From a checkpoint of a small image embedding model: trained on retinal OCT scans (Kermany 2017), 82.7 epochs.
Rows from block 2, named by matrix and row number. Rows with one number belong to one attention dimension. Each number is 50 + 10 x the weight over its row's rms, rounded and kept within 0 to 99. All counts start at 0. After the name is the row's rms in percent of the matrix's.
# v: attention query, key and value (stacked) (model.blocks.2.attn.qkv.weight, 1152x384, the v third), inputs 0-127
# proj: attention output (model.blocks.2.attn.proj.weight, 384x384, transposed), outputs 0-127
v.117 103:40 71 34 51 50 57 52 61 56 47 57 51 55 57 54 48 54 48 42 46 43 33 50 61 48 61 57 53 48 49 46 66 60 62 44 54 47 46 60 54 53 53 71 37 54 62 40 40 57 47 45 60 31 43 54 50 64 58 51 57 62 46 51 50 29 51 55 51 50 54 63 43 47 50 42 50 49 48 45 45 42 74 60 43 55 46 36 57 56 37 44 38 45 47 49 50 59 67 52 54 42 38 45 38 51 38 69 47 54 56 51 25 65 65 56 51 57 32 54 62 61 55 29 43 59 59 46 44
v.118 100:56 52 66 59 57 40 50 42 37 53 56 59 34 52 47 59 31 54 58 54 41 43 74 53 58 59 38 50 42 59 50 55 51 53 59 47 53 58 42 62 51 46 38 49 45 34 57 41 48 42 56 45 26 73 70 55 55 55 46 30 47 47 62 57 53 67 42 60 44 57 45 29 52 51 44 56 51 65 62 48 44 58 48 48 59 51 33 44 46 40 45 44 77 51 49 42 62 65 56 50 62 40 51 40 49 64 64 49 56 42 63 43 31 38 63 58 49 39 61 43 57 48 59 38 39 55 63 57
v.119 101:41 16 40 44 59 47 57 46 58 49 49 61 64 34 34 64 38 51 70 35 60 54 28 48 56 62 57 52 45 33 45 39 48 42 68 59 35 62 47 52 56 51 56 54 50 50 43 40 57 53 57 42 66 42 43 38 65 47 50 48 67 46 49 43 49 37 47 35 58 48 42 53 45 45 50 66 58 51 49 59 47 21 58 35 39 57 47 52 44 76 59 60 55 45 44 51 59 63 43 52 48 61 52 63 46 59 52 53 77 49 40 48 70 45 47 52 45 49 48 66 65 38 47 29 61 46 41 56
v.120 093:63 42 42 48 56 54 49 62 48 54 52 49 54 55 53 38 44 57 53 62 54 51 49 43 42 58 59 55 51 34 46 61 43 43 60 50 58 36 41 45 71 53 59 43 53 57 52 52 43 62 46 41 71 58 61 43 38 64 53 25 39 45 51 43 34 60 62 45 36 57 47 52 52 30 37 51 53 79 52 45 58 59 59 44 37 47 37 65 48 63 51 55 33 49 44 50 58 42 53 68 48 59 41 56 48 58 34 54 34 49 63 56 34 31 55 51 43 43 51 36 33 56 59 49 42 31 47 44
v.121 098:45 44 45 44 43 52 59 36 46 33 52 42 50 49 47 68 44 42 61 43 45 46 57 56 53 57 61 40 45 44 41 53 51 63 55 47 65 49 37 40 47 55 39 31 46 68 40 73 66 45 54 41 40 54 51 51 38 57 57 59 29 59 45 39 55 65 66 63 64 43 54 62 64 41 51 69 48 43 50 59 43 44 59 44 74 48 32 49 45 37 73 46 71 51 52 40 54 59 46 44 48 61 48 53 34 56 67 82 46 71 48 35 35 52 66 42 53 60 46 41 42 41 46 45 37 43 42 50
v.122 101:64 53 44 59 51 50 62 50 35 51 58 74 39 60 42 52 66 44 65 31 48 65 28 42 51 57 57 47 34 54 40 58 56 58 45 60 59 41 55 49 50 53 41 70 51 40 47 42 62 53 63 50 32 42 53 50 41 47 58 50 58 46 56 53 23 59 62 52 52 46 63 42 43 51 35 43 47 52 43 45 47 61 53 47 51 37 32 45 40 55 40 31 35 33 49 47 63 65 54 38 55 62 59 65 65 55 58 63 56 61 59 62 47 74 55 52 37 51 38 46 46 59 54 54 59 55 44 48
v.123 100:45 53 61 46 48 46 53 39 51 29 65 63 33 52 55 56 74 69 58 60 52 72 33 55 35 64 61 55 37 41 62 47 61 43 50 56 57 59 51 51 51 60 33 49 50 53 63 52 77 53 62 51 38 52 55 50 39 41 55 54 66 46 39 62 50 47 44 43 40 56 43 59 50 53 52 56 47 59 49 38 38 38 60 23 62 64 49 65 50 55 62 43 31 53 43 48 53 50 61 47 37 47 49 53 70 53 51 32 71 49 61 65 48 37 63 45 48 51 69 55 47 38 42 38 47 46 66 44
v.124 107:48 52 48 42 59 33 55 41 51 41 58 45 52 50 48 61 50 56 48 56 37 61 56 59 73 58 59 59 32 51 63 58 66 39 19 43 58 71 38 76 57 53 59 61 35 34 33 36 42 55 46 41 37 61 43 52 49 33 37 36 52 34 53 60 47 29 57 43 56 40 57 49 57 42 48 44 48 52 60 61 67 41 48 58 50 47 41 53 49 44 59 62 37 57 79 58 61 51 36 60 51 39 64 65 75 57 52 39 63 74 38 53 53 52 44 42 65 31 51 29 56 61 39 70 50 60 35 45
v.125 099:38 40 52 49 38 71 52 52 52 60 45 44 66 68 53 45 61 53 70 52 49 58 50 47 45 45 46 46 45 46 70 35 74 49 55 60 50 71 49 50 42 39 67 37 36 40 32 60 52 48 51 71 46 61 46 58 57 35 36 54 58 47 41 63 62 48 54 45 48 71 60 47 69 35 76 56 74 63 35 50 62 50 52 38 51 63 47 42 64 47 47 51 57 56 57 46 52 32 40 48 66 56 50 58 34 55 51 49 57 44 61 45 48 44 55 58 53 68 45 59 48 49 30 63 41 20 42 43
v.126 097:28 53 46 54 63 49 42 55 42 43 53 55 63 30 56 52 39 55 41 53 44 60 64 32 43 50 44 48 40 52 58 47 30 71 54 44 43 56 65 60 55 48 56 51 49 58 66 46 54 53 43 52 67 36 60 47 51 47 64 59 65 40 48 65 57 52 48 36 56 59 54 53 39 48 51 50 49 48 49 24 38 65 44 49 65 52 52 49 48 57 63 48 51 47 49 46 43 39 55 38 56 52 59 42 42 66 34 40 35 49 57 64 44 31 49 47 59 46 61 38 48 49 63 63 55 65 43 35
v.127 097:59 74 65 48 45 48 39 66 58 41 55 41 44 48 67 44 55 64 62 40 37 41 34 46 54 69 48 40 61 61 52 45 45 60 47 42 35 38 46 49 46 64 54 60 51 55 36 56 34 49 52 48 57 47 58 41 46 62 64 55 41 51 65 79 39 35 52 49 44 39 76 43 56 56 51 56 59 49 45 55 56 38 54 56 46 56 49 41 59 56 45 52 49 61 28 41 56 38 50 31 24 46 54 43 39 51 27 43 36 49 24 42 46 55 46 51 40 53 45 63 60 53 53 31 66 47 34 43
v.128 106:48 46 57 41 69 53 55 55 39 47 35 48 44 53 72 67 33 58 42 49 52 41 42 50 43 51 43 41 54 45 65 71 38 51 57 51 49 59 48 43 44 47 52 42 47 42 52 44 61 45 59 25 47 40 18 38 53 59 39 55 43 55 45 49 59 64 45 66 39 42 52 51 64 62 54 71 54 40 48 46 44 48 48 61 41 57 51 50 50 56 57 54 40 53 71 66 65 44 40 68 66 59 42 49 45 32 54 55 48 58 58 64 51 46 52 57 49 42 53 60 60 70 54 54 46 57 46 58
v.129 101:57 45 45 49 46 43 40 32 52 64 39 43 52 65 50 54 28 51 76 65 64 24 31 49 54 47 45 39 38 56 35 57 37 46 48 31 45 36 54 64 59 42 36 68 56 49 65 34 61 38 26 69 29 53 42 55 50 50 45 44 50 43 49 62 49 52 47 38 55 55 47 56 59 53 41 58 50 60 46 41 36 52 59 65 53 36 51 62 50 57 44 47 32 42 46 49 48 35 48 56 21 84 39 40 68 58 54 61 51 58 48 55 31 50 60 50 36 51 45 49 56 34 64 58 60 57 48 54
v.130 101:43 34 47 50 62 46 58 53 46 45 26 50 54 55 50 65 55 57 52 60 40 49 43 39 64 58 52 40 69 51 53 46 39 45 35 43 52 48 49 53 44 28 54 59 48 53 43 51 45 44 55 56 52 54 55 53 40 52 38 57 57 42 44 53 53 61 35 32 41 74 28 59 57 31 43 59 66 59 58 52 52 27 68 52 55 55 45 61 61 58 52 61 34 60 64 64 34 72 49 48 54 49 55 55 35 52 45 60 62 47 69 57 37 41 45 66 35 68 51 43 48 53 60 38 60 58 61 42
v.131 098:48 47 30 35 32 44 51 35 41 44 58 53 33 17 67 43 56 34 50 45 41 27 40 62 48 45 62 50 46 45 33 55 46 49 56 44 47 66 69 51 56 43 59 62 54 49 31 29 51 63 51 48 30 52 41 55 59 58 55 46 32 25 48 51 48 48 47 63 59 54 35 36 44 53 57 59 60 60 38 61 50 50 42 72 41 48 36 53 54 59 58 57 38 50 36 50 24 48 52 54 55 57 58 50 43 49 43 51 53 46 53 53 61 47 48 43 59 52 43 57 46 36 39 59 41 56 36 46
v.132 104:46 37 55 51 42 56 44 59 50 42 52 65 45 53 46 56 41 40 40 59 51 46 57 42 27 56 58 34 45 48 58 35 55 51 60 62 44 46 53 38 49 50 50 54 58 62 34 46 38 40 64 44 41 36 44 48 59 32 49 38 40 40 32 69 33 55 35 49 54 56 41 43 41 50 46 57 55 49 44 38 47 40 46 54 46 35 60 63 41 38 55 33 55 42 59 47 34 44 70 55 32 36 48 47 46 46 56 49 46 61 36 64 43 41 46 56 52 43 41 59 45 49 43 54 34 35 54 47
v.133 109:53 45 44 51 54 54 56 45 54 52 56 35 46 55 62 51 45 40 59 47 42 39 59 59 57 40 38 60 58 33 42 47 55 52 61 64 48 35 54 54 40 20 55 48 37 43 56 43 69 48 51 49 60 23 53 59 40 63 58 46 54 57 45 61 53 54 57 43 56 54 32 44 56 45 30 42 35 55 40 50 59 53 41 52 41 65 49 59 52 54 81 49 41 48 48 35 45 49 46 56 21 46 71 58 40 50 50 64 37 59 35 75 38 51 47 44 48 47 29 41 38 53 59 75 42 53 40 53
v.134 098:58 54 45 45 41 75 60 48 67 44 53 66 55 48 56 36 59 61 50 43 60 55 79 60 47 51 62 52 60 37 46 52 56 38 48 37 52 38 40 34 49 45 51 56 48 44 32 53 62 47 36 64 65 63 40 23 40 50 67 39 49 57 45 39 60 52 54 47 61 57 53 50 43 55 66 54 63 59 31 43 44 43 58 41 46 52 59 56 69 50 73 47 36 37 41 57 29 56 59 59 51 47 40 47 48 51 54 41 41 64 51 57 58 53 23 52 63 49 56 46 47 37 32 54 50 69 47 44
v.135 100:48 45 60 62 63 59 57 52 59 48 46 30 47 70 45 59 47 49 51 34 52 41 41 64 58 42 49 42 38 54 67 44 34 64 36 55 33 42 55 36 63 55 58 51 48 62 55 63 39 45 65 70 56 62 59 50 48 61 45 64 54 58 52 48 53 56 55 43 60 43 36 36 48 44 44 33 42 42 29 56 81 52 53 49 52 40 37 54 58 44 56 53 59 52 49 47 62 48 52 33 41 47 39 56 56 42 52 49 48 55 51 63 48 30 57 35 45 41 53 56 34 50 44 54 52 43 38 63
v.136 095:53 47 76 47 33 48 54 60 58 49 65 45 70 45 56 49 40 34 42 59 48 61 53 54 48 52 39 32 44 64 37 56 45 59 68 48 43 54 32 43 59 64 53 51 51 61 44 39 47 59 42 36 64 49 46 47 42 68 44 43 42 58 47 53 42 62 55 55 66 46 49 55 51 63 58 53 51 46 48 63 46 50 44 61 61 69 54 37 50 43 52 48 60 41 49 53 40 44 62 48 54 40 52 58 42 55 56 63 32 60 42 41 34 65 48 70 68 38 47 64 43 56 47 30 62 45 43 43
v.137 099:52 49 68 65 46 60 45 43 51 71 43 54 43 55 54 69 58 42 47 42 63 58 42 57 37 47 36 53 40 45 46 70 41 59 62 47 54 59 58 69 26 65 51 51 45 52 61 45 53 54 46 44 29 51 40 25 40 49 47 48 33 55 35 52 42 53 52 52 46 47 66 48 43 54 65 68 50 39 49 63 44 59 39 36 61 65 47 34 51 64 65 58 47 57 33 33 38 52 45 43 25 73 43 51 49 41 49 40 59 44 67 47 47 62 53 49 38 52 42 42 48 39 48 52 49 54 44 62
v.138 103:33 50 46 50 50 56 44 48 53 40 55 57 53 59 56 46 40 43 71 41 41 37 52 55 58 43 43 41 70 39 53 50 34 53 55 37 57 56 64 61 48 54 28 44 52 73 49 62 49 48 45 63 64 36 50 39 64 46 57 62 57 58 60 49 40 47 58 33 37 47 44 48 47 64 50 70 69 32 62 48 26 42 39 46 66 39 40 50 63 41 61 40 66 71 55 51 60 46 46 42 61 56 40 43 53 58 54 55 70 76 38 57 47 46 55 46 42 38 45 53 41 56 58 72 49 53 42 44
v.139 100:77 51 52 38 39 45 44 54 42 55 65 61 50 30 38 57 49 47 58 57 48 39 73 45 47 42 47 45 47 53 33 39 47 52 48 37 37 59 60 50 41 34 60 51 51 55 52 49 44 43 47 55 57 48 46 47 53 54 54 59 44 64 36 60 48 29 61 46 43 51 59 53 30 57 44 52 36 38 47 54 59 37 48 64 66 51 34 61 41 32 59 49 54 35 53 54 53 45 52 59 28 48 43 57 48 42 43 78 61 61 51 56 58 47 61 32 28 62 48 50 49 48 42 43 49 56 44 53
v.140 100:51 32 57 63 43 64 45 51 47 57 43 53 51 46 43 56 76 27 57 48 55 25 55 54 44 52 67 54 39 44 42 60 43 51 46 54 42 52 34 62 53 47 44 52 44 45 47 55 42 50 46 46 68 33 50 45 54 47 45 49 36 47 45 77 40 54 56 58 58 49 52 47 42 61 49 47 52 55 49 42 39 40 47 55 55 63 65 66 54 66 49 59 42 13 57 43 32 59 42 55 48 47 32 61 48 45 60 42 44 62 60 49 49 37 37 53 61 42 64 42 58 40 54 38 39 49 42 44
v.141 094:54 69 62 41 41 56 43 43 56 45 41 65 52 41 51 47 40 56 59 51 61 52 48 41 47 60 38 47 63 45 56 44 34 35 60 48 29 60 37 44 28 48 59 49 47 38 50 51 64 55 56 60 50 74 49 46 70 53 56 46 37 47 48 35 76 38 55 58 59 53 36 68 37 51 61 54 54 61 41 48 45 49 51 35 52 54 42 53 56 54 43 53 44 51 59 51 59 36 45 46 62 65 34 52 48 65 53 42 63 59 74 50 51 44 57 58 73 64 26 45 52 28 46 44 52 55 31 68
v.142 094:64 23 47 39 38 70 48 65 53 45 43 42 35 35 40 50 69 44 49 49 48 65 51 42 40 55 48 59 32 55 44 42 48 45 52 40 57 46 47 41 37 61 45 58 38 48 52 60 43 40 63 51 41 47 47 43 40 51 36 36 60 52 50 58 57 48 59 54 58 36 47 60 43 71 36 35 51 49 53 45 49 55 65 52 59 45 47 36 71 45 50 53 51 56 59 54 47 51 55 54 41 57 45 49 44 63 46 50 52 45 48 37 55 59 61 62 61 70 46 50 43 59 42 58 56 43 69 34
v.143 107:58 38 55 46 50 36 48 44 42 45 43 42 67 44 58 50 51 30 58 58 76 47 40 53 60 41 53 11 53 49 43 64 54 65 65 47 53 45 40 55 55 55 55 46 45 63 41 43 62 66 61 48 55 57 49 50 49 50 61 53 38 50 55 55 36 52 62 55 54 42 38 50 26 45 36 46 41 57 52 57 45 51 44 61 49 49 51 52 47 31 58 61 51 40 39 61 48 46 52 52 41 50 38 41 63 53 49 49 57 63 49 49 51 65 42 43 52 49 37 72 47 52 65 58 48 68 50 42
proj.117 097:42 59 35 48 58 31 44 50 53 61 45 51 50 36 49 65 46 72 49 31 41 62 55 50 29 39 49 42 47 57 52 48 45 44 43 48 50 37 52 53 50 27 57 50 45 56 55 63 60 39 27 41 53 59 54 54 41 65 46 55 50 36 38 60 66 38 46 63 49 62 62 73 32 50 49 47 49 41 34 49 46 51 35 38 47 58 67 56 60 56 48 52 38 50 35 48 43 43 42 48 64 27 49 40 53 52 78 27 50 67 39 52 76 49 37 50 61 35 36 56 37 53 50 40 56 44 44 48
proj.118 101:55 51 59 46 41 38 61 39 54 49 60 48 55 63 47 27 47 45 56 58 39 53 45 34 40 46 52 44 59 63 50 46 54 51 41 59 56 46 49 66 47 40 31 32 51 42 57 41 35 39 66 40 57 57 52 44 53 56 48 21 53 43 39 53 52 62 51 46 54 50 52 56 51 40 49 46 43 52 61 54 54 36 49 50 33 42 53 65 49 60 53 47 38 57 46 57 66 34 47 50 61 43 62 62 36 60 46 59 60 44 35 55 40 59 42 50 49 27 57 49 44 61 39 36 74 38 54 51
proj.119 101:62 34 68 53 47 46 57 47 54 51 48 68 40 69 56 47 41 45 46 49 65 63 55 41 49 55 38 68 60 39 50 30 45 55 49 37 58 67 44 52 63 60 46 46 50 58 38 25 62 55 41 37 40 36 42 39 56 40 36 73 33 44 58 35 34 64 67 54 67 63 48 47 57 42 58 36 57 69 48 46 47 38 48 43 61 46 39 50 51 45 31 57 47 60 51 46 55 63 63 46 63 45 33 39 52 36 36 52 41 48 36 47 54 71 42 47 40 53 61 44 52 58 51 57 53 30 40 62
proj.120 096:55 30 60 65 75 49 40 65 51 35 50 46 51 59 50 39 48 34 49 46 51 61 44 52 44 51 47 52 44 54 58 39 45 57 62 57 50 38 60 71 27 44 37 60 46 57 40 46 63 45 55 44 32 63 64 54 62 56 61 65 56 31 51 47 68 47 59 38 52 51 52 49 48 38 42 48 45 55 56 44 28 53 61 53 55 41 60 56 60 40 72 54 48 40 38 55 60 51 46 27 48 49 33 31 62 43 39 66 50 54 62 44 46 37 49 36 42 54 36 29 41 53 53 55 59 41 37 63
proj.121 104:33 56 55 43 33 43 49 60 67 43 40 48 53 53 60 48 69 58 39 44 38 44 50 37 43 65 63 42 70 43 40 53 43 46 81 29 58 52 51 47 40 71 31 54 64 45 56 58 43 54 48 55 61 57 53 47 54 63 46 47 58 39 52 49 56 44 28 39 42 38 50 53 42 72 61 45 41 37 50 34 65 59 50 51 61 32 45 67 64 57 49 44 48 59 53 51 44 43 43 57 49 57 53 54 22 54 49 64 51 57 56 69 36 48 83 31 46 51 79 60 53 54 39 74 51 39 52 45
proj.122 106:46 64 61 30 56 42 55 51 20 57 64 51 61 40 43 51 46 61 52 48 54 39 67 56 36 63 54 51 47 50 36 75 49 59 46 52 50 53 38 40 48 66 73 53 49 74 52 54 52 56 58 50 51 58 44 57 51 59 56 49 35 40 37 70 59 57 61 36 51 61 54 58 35 63 49 55 54 47 55 63 52 47 44 64 51 55 36 44 34 39 62 55 59 49 52 74 39 55 53 55 57 64 52 54 45 45 48 53 56 47 56 57 43 60 43 38 42 53 58 54 69 43 44 52 56 57 54 64
proj.123 097:47 54 55 46 44 50 56 51 49 43 55 57 43 49 41 70 52 55 47 55 69 46 53 50 53 51 47 51 44 39 31 56 50 54 55 46 39 51 63 44 41 39 55 38 61 61 49 39 33 35 51 48 54 46 57 50 44 56 36 60 64 43 57 46 64 63 70 42 60 53 69 42 62 44 64 58 50 55 41 65 42 47 51 62 36 63 41 53 38 51 61 41 67 61 45 39 43 36 35 56 69 52 46 41 40 50 56 38 35 51 39 57 49 50 42 48 49 43 78 54 55 50 63 48 44 59 36 48
proj.124 104:43 62 49 53 56 42 32 52 49 62 57 53 61 51 51 45 29 52 50 66 64 55 55 77 84 55 48 39 52 43 64 41 44 41 37 51 54 46 55 45 44 51 51 47 41 56 52 52 32 48 39 43 41 57 52 50 56 62 49 35 44 56 55 56 55 59 48 53 49 51 50 30 61 46 44 34 41 47 39 30 34 62 67 37 55 33 38 52 63 43 47 43 52 55 55 51 55 67 61 56 41 32 48 50 54 39 48 57 41 57 38 51 69 51 42 60 48 62 52 47 55 54 66 61 56 48 44 46
proj.125 097:58 55 50 51 41 57 43 48 61 51 55 57 46 57 41 32 58 45 52 46 42 40 54 63 67 47 35 77 47 43 53 56 52 46 62 57 35 24 68 66 68 60 56 49 55 44 50 40 56 54 48 53 52 60 62 55 44 40 56 47 55 36 61 42 66 54 51 56 70 57 46 58 54 47 42 60 73 54 67 63 45 56 52 37 46 51 52 65 57 56 46 52 68 55 60 37 35 58 43 46 54 36 60 61 62 31 62 71 37 68 37 55 53 59 37 45 44 53 39 44 56 55 41 43 52 60 44 63
proj.126 102:45 39 35 42 56 41 38 42 55 58 74 59 39 54 41 51 57 42 61 56 36 47 66 45 50 57 52 41 58 62 61 55 51 47 52 48 45 53 46 40 56 62 43 53 38 57 62 59 49 55 73 61 51 55 54 66 58 47 49 46 44 47 53 54 72 50 44 49 36 49 61 31 54 68 33 53 44 47 52 45 57 31 58 47 50 45 61 53 54 46 47 61 56 49 52 51 57 64 63 33 58 37 41 26 62 28 53 65 47 52 57 73 51 77 44 50 41 47 54 45 57 70 41 60 58 58 50 61
proj.127 094:41 38 50 52 49 73 62 53 48 55 47 42 42 34 35 48 47 43 48 52 71 55 35 62 53 50 41 40 30 71 48 44 43 38 47 53 37 52 45 46 34 31 51 71 58 49 56 54 26 51 30 42 61 54 45 59 45 51 48 46 54 39 54 45 55 70 61 58 54 56 27 52 64 41 58 59 54 61 48 22 37 47 56 45 46 42 49 47 48 36 48 50 39 51 64 49 51 59 39 70 42 46 52 46 41 44 58 47 36 39 42 57 44 42 47 38 53 65 43 53 34 49 55 38 35 50 47 47
proj.128 102:42 55 72 42 58 49 46 68 35 63 57 43 50 52 53 60 55 33 72 36 45 38 49 40 44 55 57 46 33 48 52 40 54 50 34 43 50 47 56 58 34 56 60 67 50 44 52 40 48 46 47 50 71 47 44 37 56 60 58 49 57 58 61 42 55 54 43 57 53 45 50 44 62 61 53 44 53 69 50 59 49 44 62 61 57 59 47 68 35 46 44 49 53 62 56 54 45 57 42 43 53 45 52 46 37 42 33 51 51 61 56 53 34 44 48 49 44 50 38 59 50 52 37 37 41 65 57 55
proj.129 103:41 28 42 61 74 34 55 51 41 45 48 63 51 54 44 46 46 40 36 37 38 69 50 47 47 51 48 62 59 38 53 63 40 59 35 50 51 69 50 41 38 26 52 52 50 50 51 50 62 52 53 61 35 56 71 60 57 52 52 38 37 36 48 69 47 69 55 62 54 47 47 55 56 40 37 58 47 45 58 53 53 46 54 41 52 59 68 61 49 55 42 42 44 53 49 28 57 73 49 46 43 45 47 54 45 33 47 39 49 51 41 57 55 37 48 54 46 47 60 46 67 57 52 39 60 59 48 57
proj.130 098:40 57 56 63 42 33 62 52 56 48 59 41 65 70 46 60 51 41 61 45 51 60 43 54 36 52 38 46 65 48 53 37 30 62 36 64 50 53 49 42 62 71 50 39 42 50 39 39 15 34 59 54 59 53 55 36 55 30 49 70 28 46 36 51 57 56 56 46 41 66 54 33 52 42 54 35 39 48 67 44 48 52 52 38 50 38 71 43 36 42 63 42 58 48 45 64 68 52 57 51 55 50 80 40 40 40 41 51 46 52 33 47 32 62 43 58 72 42 69 52 26 40 38 45 53 40 40 45
proj.131 095:53 55 54 58 66 39 39 69 39 51 42 55 50 50 55 49 61 53 41 54 54 57 38 38 37 49 50 46 43 33 48 63 52 52 46 38 65 49 55 37 50 72 43 63 56 31 59 46 39 55 49 39 40 46 42 49 48 36 65 33 57 49 45 62 48 60 42 57 39 30 47 56 61 47 59 57 62 59 65 58 49 51 35 46 49 43 61 56 38 52 36 42 40 38 53 33 67 40 45 46 48 39 52 48 70 57 59 53 35 50 44 68 33 37 44 61 49 52 44 45 22 62 75 46 69 52 47 46
proj.132 103:68 47 63 57 48 49 38 48 62 72 43 57 34 36 40 37 28 60 48 61 61 49 66 53 79 28 40 49 33 53 46 49 37 43 50 50 44 59 34 53 53 57 72 59 52 53 65 49 58 48 49 39 58 61 42 55 51 36 56 41 35 68 55 57 44 55 65 43 47 55 35 54 47 63 53 48 48 57 53 48 48 53 39 60 52 38 30 53 56 54 35 42 54 42 55 47 53 40 32 61 53 52 69 53 42 51 61 48 51 31 68 31 50 42 48 46 36 50 60 53 30 50 47 50 75 54 29 46
proj.133 101:57 56 36 49 51 57 64 48 47 36 43 71 55 68 59 61 53 41 49 58 46 46 70 33 40 44 60 37 46 67 34 47 59 53 61 60 50 59 62 43 57 55 21 38 45 32 50 46 57 49 40 37 43 46 52 51 47 48 55 61 54 58 62 68 58 53 40 44 52 61 37 40 55 56 41 56 52 62 66 44 58 45 48 37 53 48 62 47 59 49 39 43 62 47 51 54 58 47 66 62 47 53 37 39 52 43 50 58 49 55 57 40 52 62 44 48 64 58 51 40 42 41 57 54 42 46 42 42
proj.134 104:48 65 54 29 71 61 69 65 49 37 41 49 26 41 45 43 20 45 67 56 61 49 52 56 44 56 55 62 42 44 52 46 49 45 57 64 63 56 41 33 53 48 56 41 48 51 47 34 41 49 65 36 55 41 53 58 42 59 66 68 40 47 47 39 44 47 37 47 54 40 32 45 42 60 42 47 56 48 47 63 35 62 55 50 57 48 57 53 57 60 65 58 41 47 64 52 59 49 46 69 56 40 43 62 50 64 59 57 48 32 54 50 47 43 48 50 59 81 70 49 64 56 49 30 46 28 55 72
proj.135 105:38 48 46 59 49 50 40 48 51 53 55 56 54 76 61 52 62 46 53 38 39 38 51 50 43 51 51 42 44 33 67 34 53 63 52 44 66 33 46 46 38 47 61 61 63 48 39 37 53 53 41 52 45 56 30 59 46 40 63 39 63 63 34 58 64 44 54 50 40 49 37 49 45 45 44 59 67 29 43 40 50 53 61 49 46 55 29 49 59 50 57 40 46 52 43 46 48 52 57 62 47 37 63 48 46 58 71 49 56 39 54 43 55 54 48 43 75 58 51 46 39 63 73 49 64 53 30 50
proj.136 099:50 66 42 67 60 53 47 54 53 51 58 48 45 35 54 32 53 39 58 44 42 66 49 60 48 49 42 28 44 31 58 45 42 38 54 46 51 46 48 40 43 43 53 61 56 39 57 44 35 42 54 53 41 36 33 67 59 49 76 48 33 48 50 56 51 64 52 51 57 46 55 47 48 40 46 48 45 32 43 52 52 46 67 36 60 71 67 45 42 42 62 49 29 53 64 51 54 61 43 47 47 55 50 41 51 41 76 44 55 59 58 56 46 52 48 58 45 56 64 44 64 51 45 57 53 58 67 65
proj.137 093:65 46 48 58 31 54 40 42 31 47 54 52 35 39 46 55 53 57 50 43 35 66 58 40 34 49 29 50 50 52 62 43 40 52 49 39 50 43 37 20 33 55 39 48 48 38 47 61 47 69 48 57 71 54 54 49 52 55 50 56 55 58 64 49 52 40 53 70 41 49 63 56 48 46 52 55 46 63 54 78 42 42 48 42 56 41 58 45 32 50 50 45 41 54 62 54 58 65 38 73 55 33 53 40 49 49 55 47 32 60 40 49 45 24 53 39 39 48 59 62 56 43 66 46 46 56 65 44
proj.138 105:61 47 48 40 52 55 59 40 49 44 39 39 66 45 52 60 48 56 44 48 53 32 61 57 77 50 67 46 60 64 63 46 42 45 59 53 67 53 50 42 43 55 49 54 32 45 61 50 48 53 68 56 51 67 43 33 53 42 42 51 65 59 61 45 42 46 46 44 52 49 50 51 41 39 39 70 59 51 38 43 67 56 49 41 46 55 48 47 49 58 50 49 49 58 40 45 51 44 47 55 47 50 51 59 43 55 48 63 63 47 59 60 53 33 49 45 70 40 52 73 67 46 46 38 56 47 39 53
proj.139 101:46 42 46 49 49 29 42 46 53 37 55 61 54 49 66 44 50 46 69 47 56 77 54 54 63 63 42 30 68 34 47 59 48 64 49 52 52 38 55 63 58 73 53 36 37 64 48 60 55 56 46 60 55 53 47 47 51 49 61 50 61 55 44 48 66 55 50 64 62 49 55 46 33 35 52 58 52 62 43 56 34 66 61 62 61 44 58 54 39 48 40 40 45 52 45 55 53 55 53 62 54 59 42 53 48 45 58 40 48 47 49 42 54 47 49 54 52 45 64 68 63 57 39 63 50 48 27 44
proj.140 097:48 66 38 47 42 67 65 57 42 47 40 68 68 59 47 53 46 45 56 43 53 53 52 45 66 45 53 34 43 49 46 58 42 54 52 44 52 59 59 41 39 37 60 59 66 75 53 45 34 46 36 30 49 46 57 54 43 59 48 57 59 44 53 55 62 54 58 52 65 50 56 33 37 54 46 34 59 52 31 48 52 56 57 39 67 51 66 51 48 41 70 54 52 71 61 49 36 50 44 46 46 45 50 57 54 45 33 51 52 51 57 54 57 50 46 49 54 59 58 42 51 30 66 37 45 67 35 56
proj.141 096:61 52 45 49 28 26 40 47 68 56 60 50 59 50 49 48 48 35 45 57 33 60 45 60 66 43 43 49 61 47 43 31 53 49 39 53 57 57 46 36 44 45 41 29 52 33 41 56 57 58 50 51 55 49 50 64 71 57 58 36 52 40 63 39 48 24 57 32 41 20 53 58 48 69 51 47 40 50 54 54 35 50 49 56 51 42 56 50 58 59 31 49 47 73 59 63 70 35 42 36 41 64 49 59 45 41 45 55 61 65 65 37 55 50 60 45 43 67 50 59 59 51 35 45 54 50 51 55
proj.142 102:74 46 54 48 49 56 72 48 48 41 59 67 55 53 42 52 49 46 51 63 47 49 56 43 50 52 44 48 39 50 49 57 39 51 63 43 64 62 53 67 45 37 48 61 37 55 55 40 61 35 40 53 60 64 51 53 48 61 38 57 62 37 62 56 32 42 39 53 55 58 48 49 43 51 47 69 32 49 36 70 29 51 45 34 29 44 57 34 58 50 37 63 43 47 66 56 62 28 52 38 48 50 35 47 54 55 43 59 48 62 57 52 54 55 46 49 40 60 39 62 69 45 39 57 64 52 63 61
proj.143 107:54 62 41 40 56 49 43 59 42 44 57 67 61 46 59 39 62 44 49 43 42 34 60 65 60 50 42 49 37 66 43 60 41 38 50 65 55 53 53 45 52 50 42 60 48 39 56 51 59 41 65 58 47 65 53 48 59 51 48 40 40 44 55 35 40 48 56 33 43 58 49 63 54 59 62 42 52 58 42 55 36 37 52 40 47 42 63 56 33 29 74 56 61 42 48 43 54 52 59 39 43 58 36 57 49 38 57 42 42 54 59 37 51 41 73 45 59 65 50 38 68 57 17 34 55 47 35 52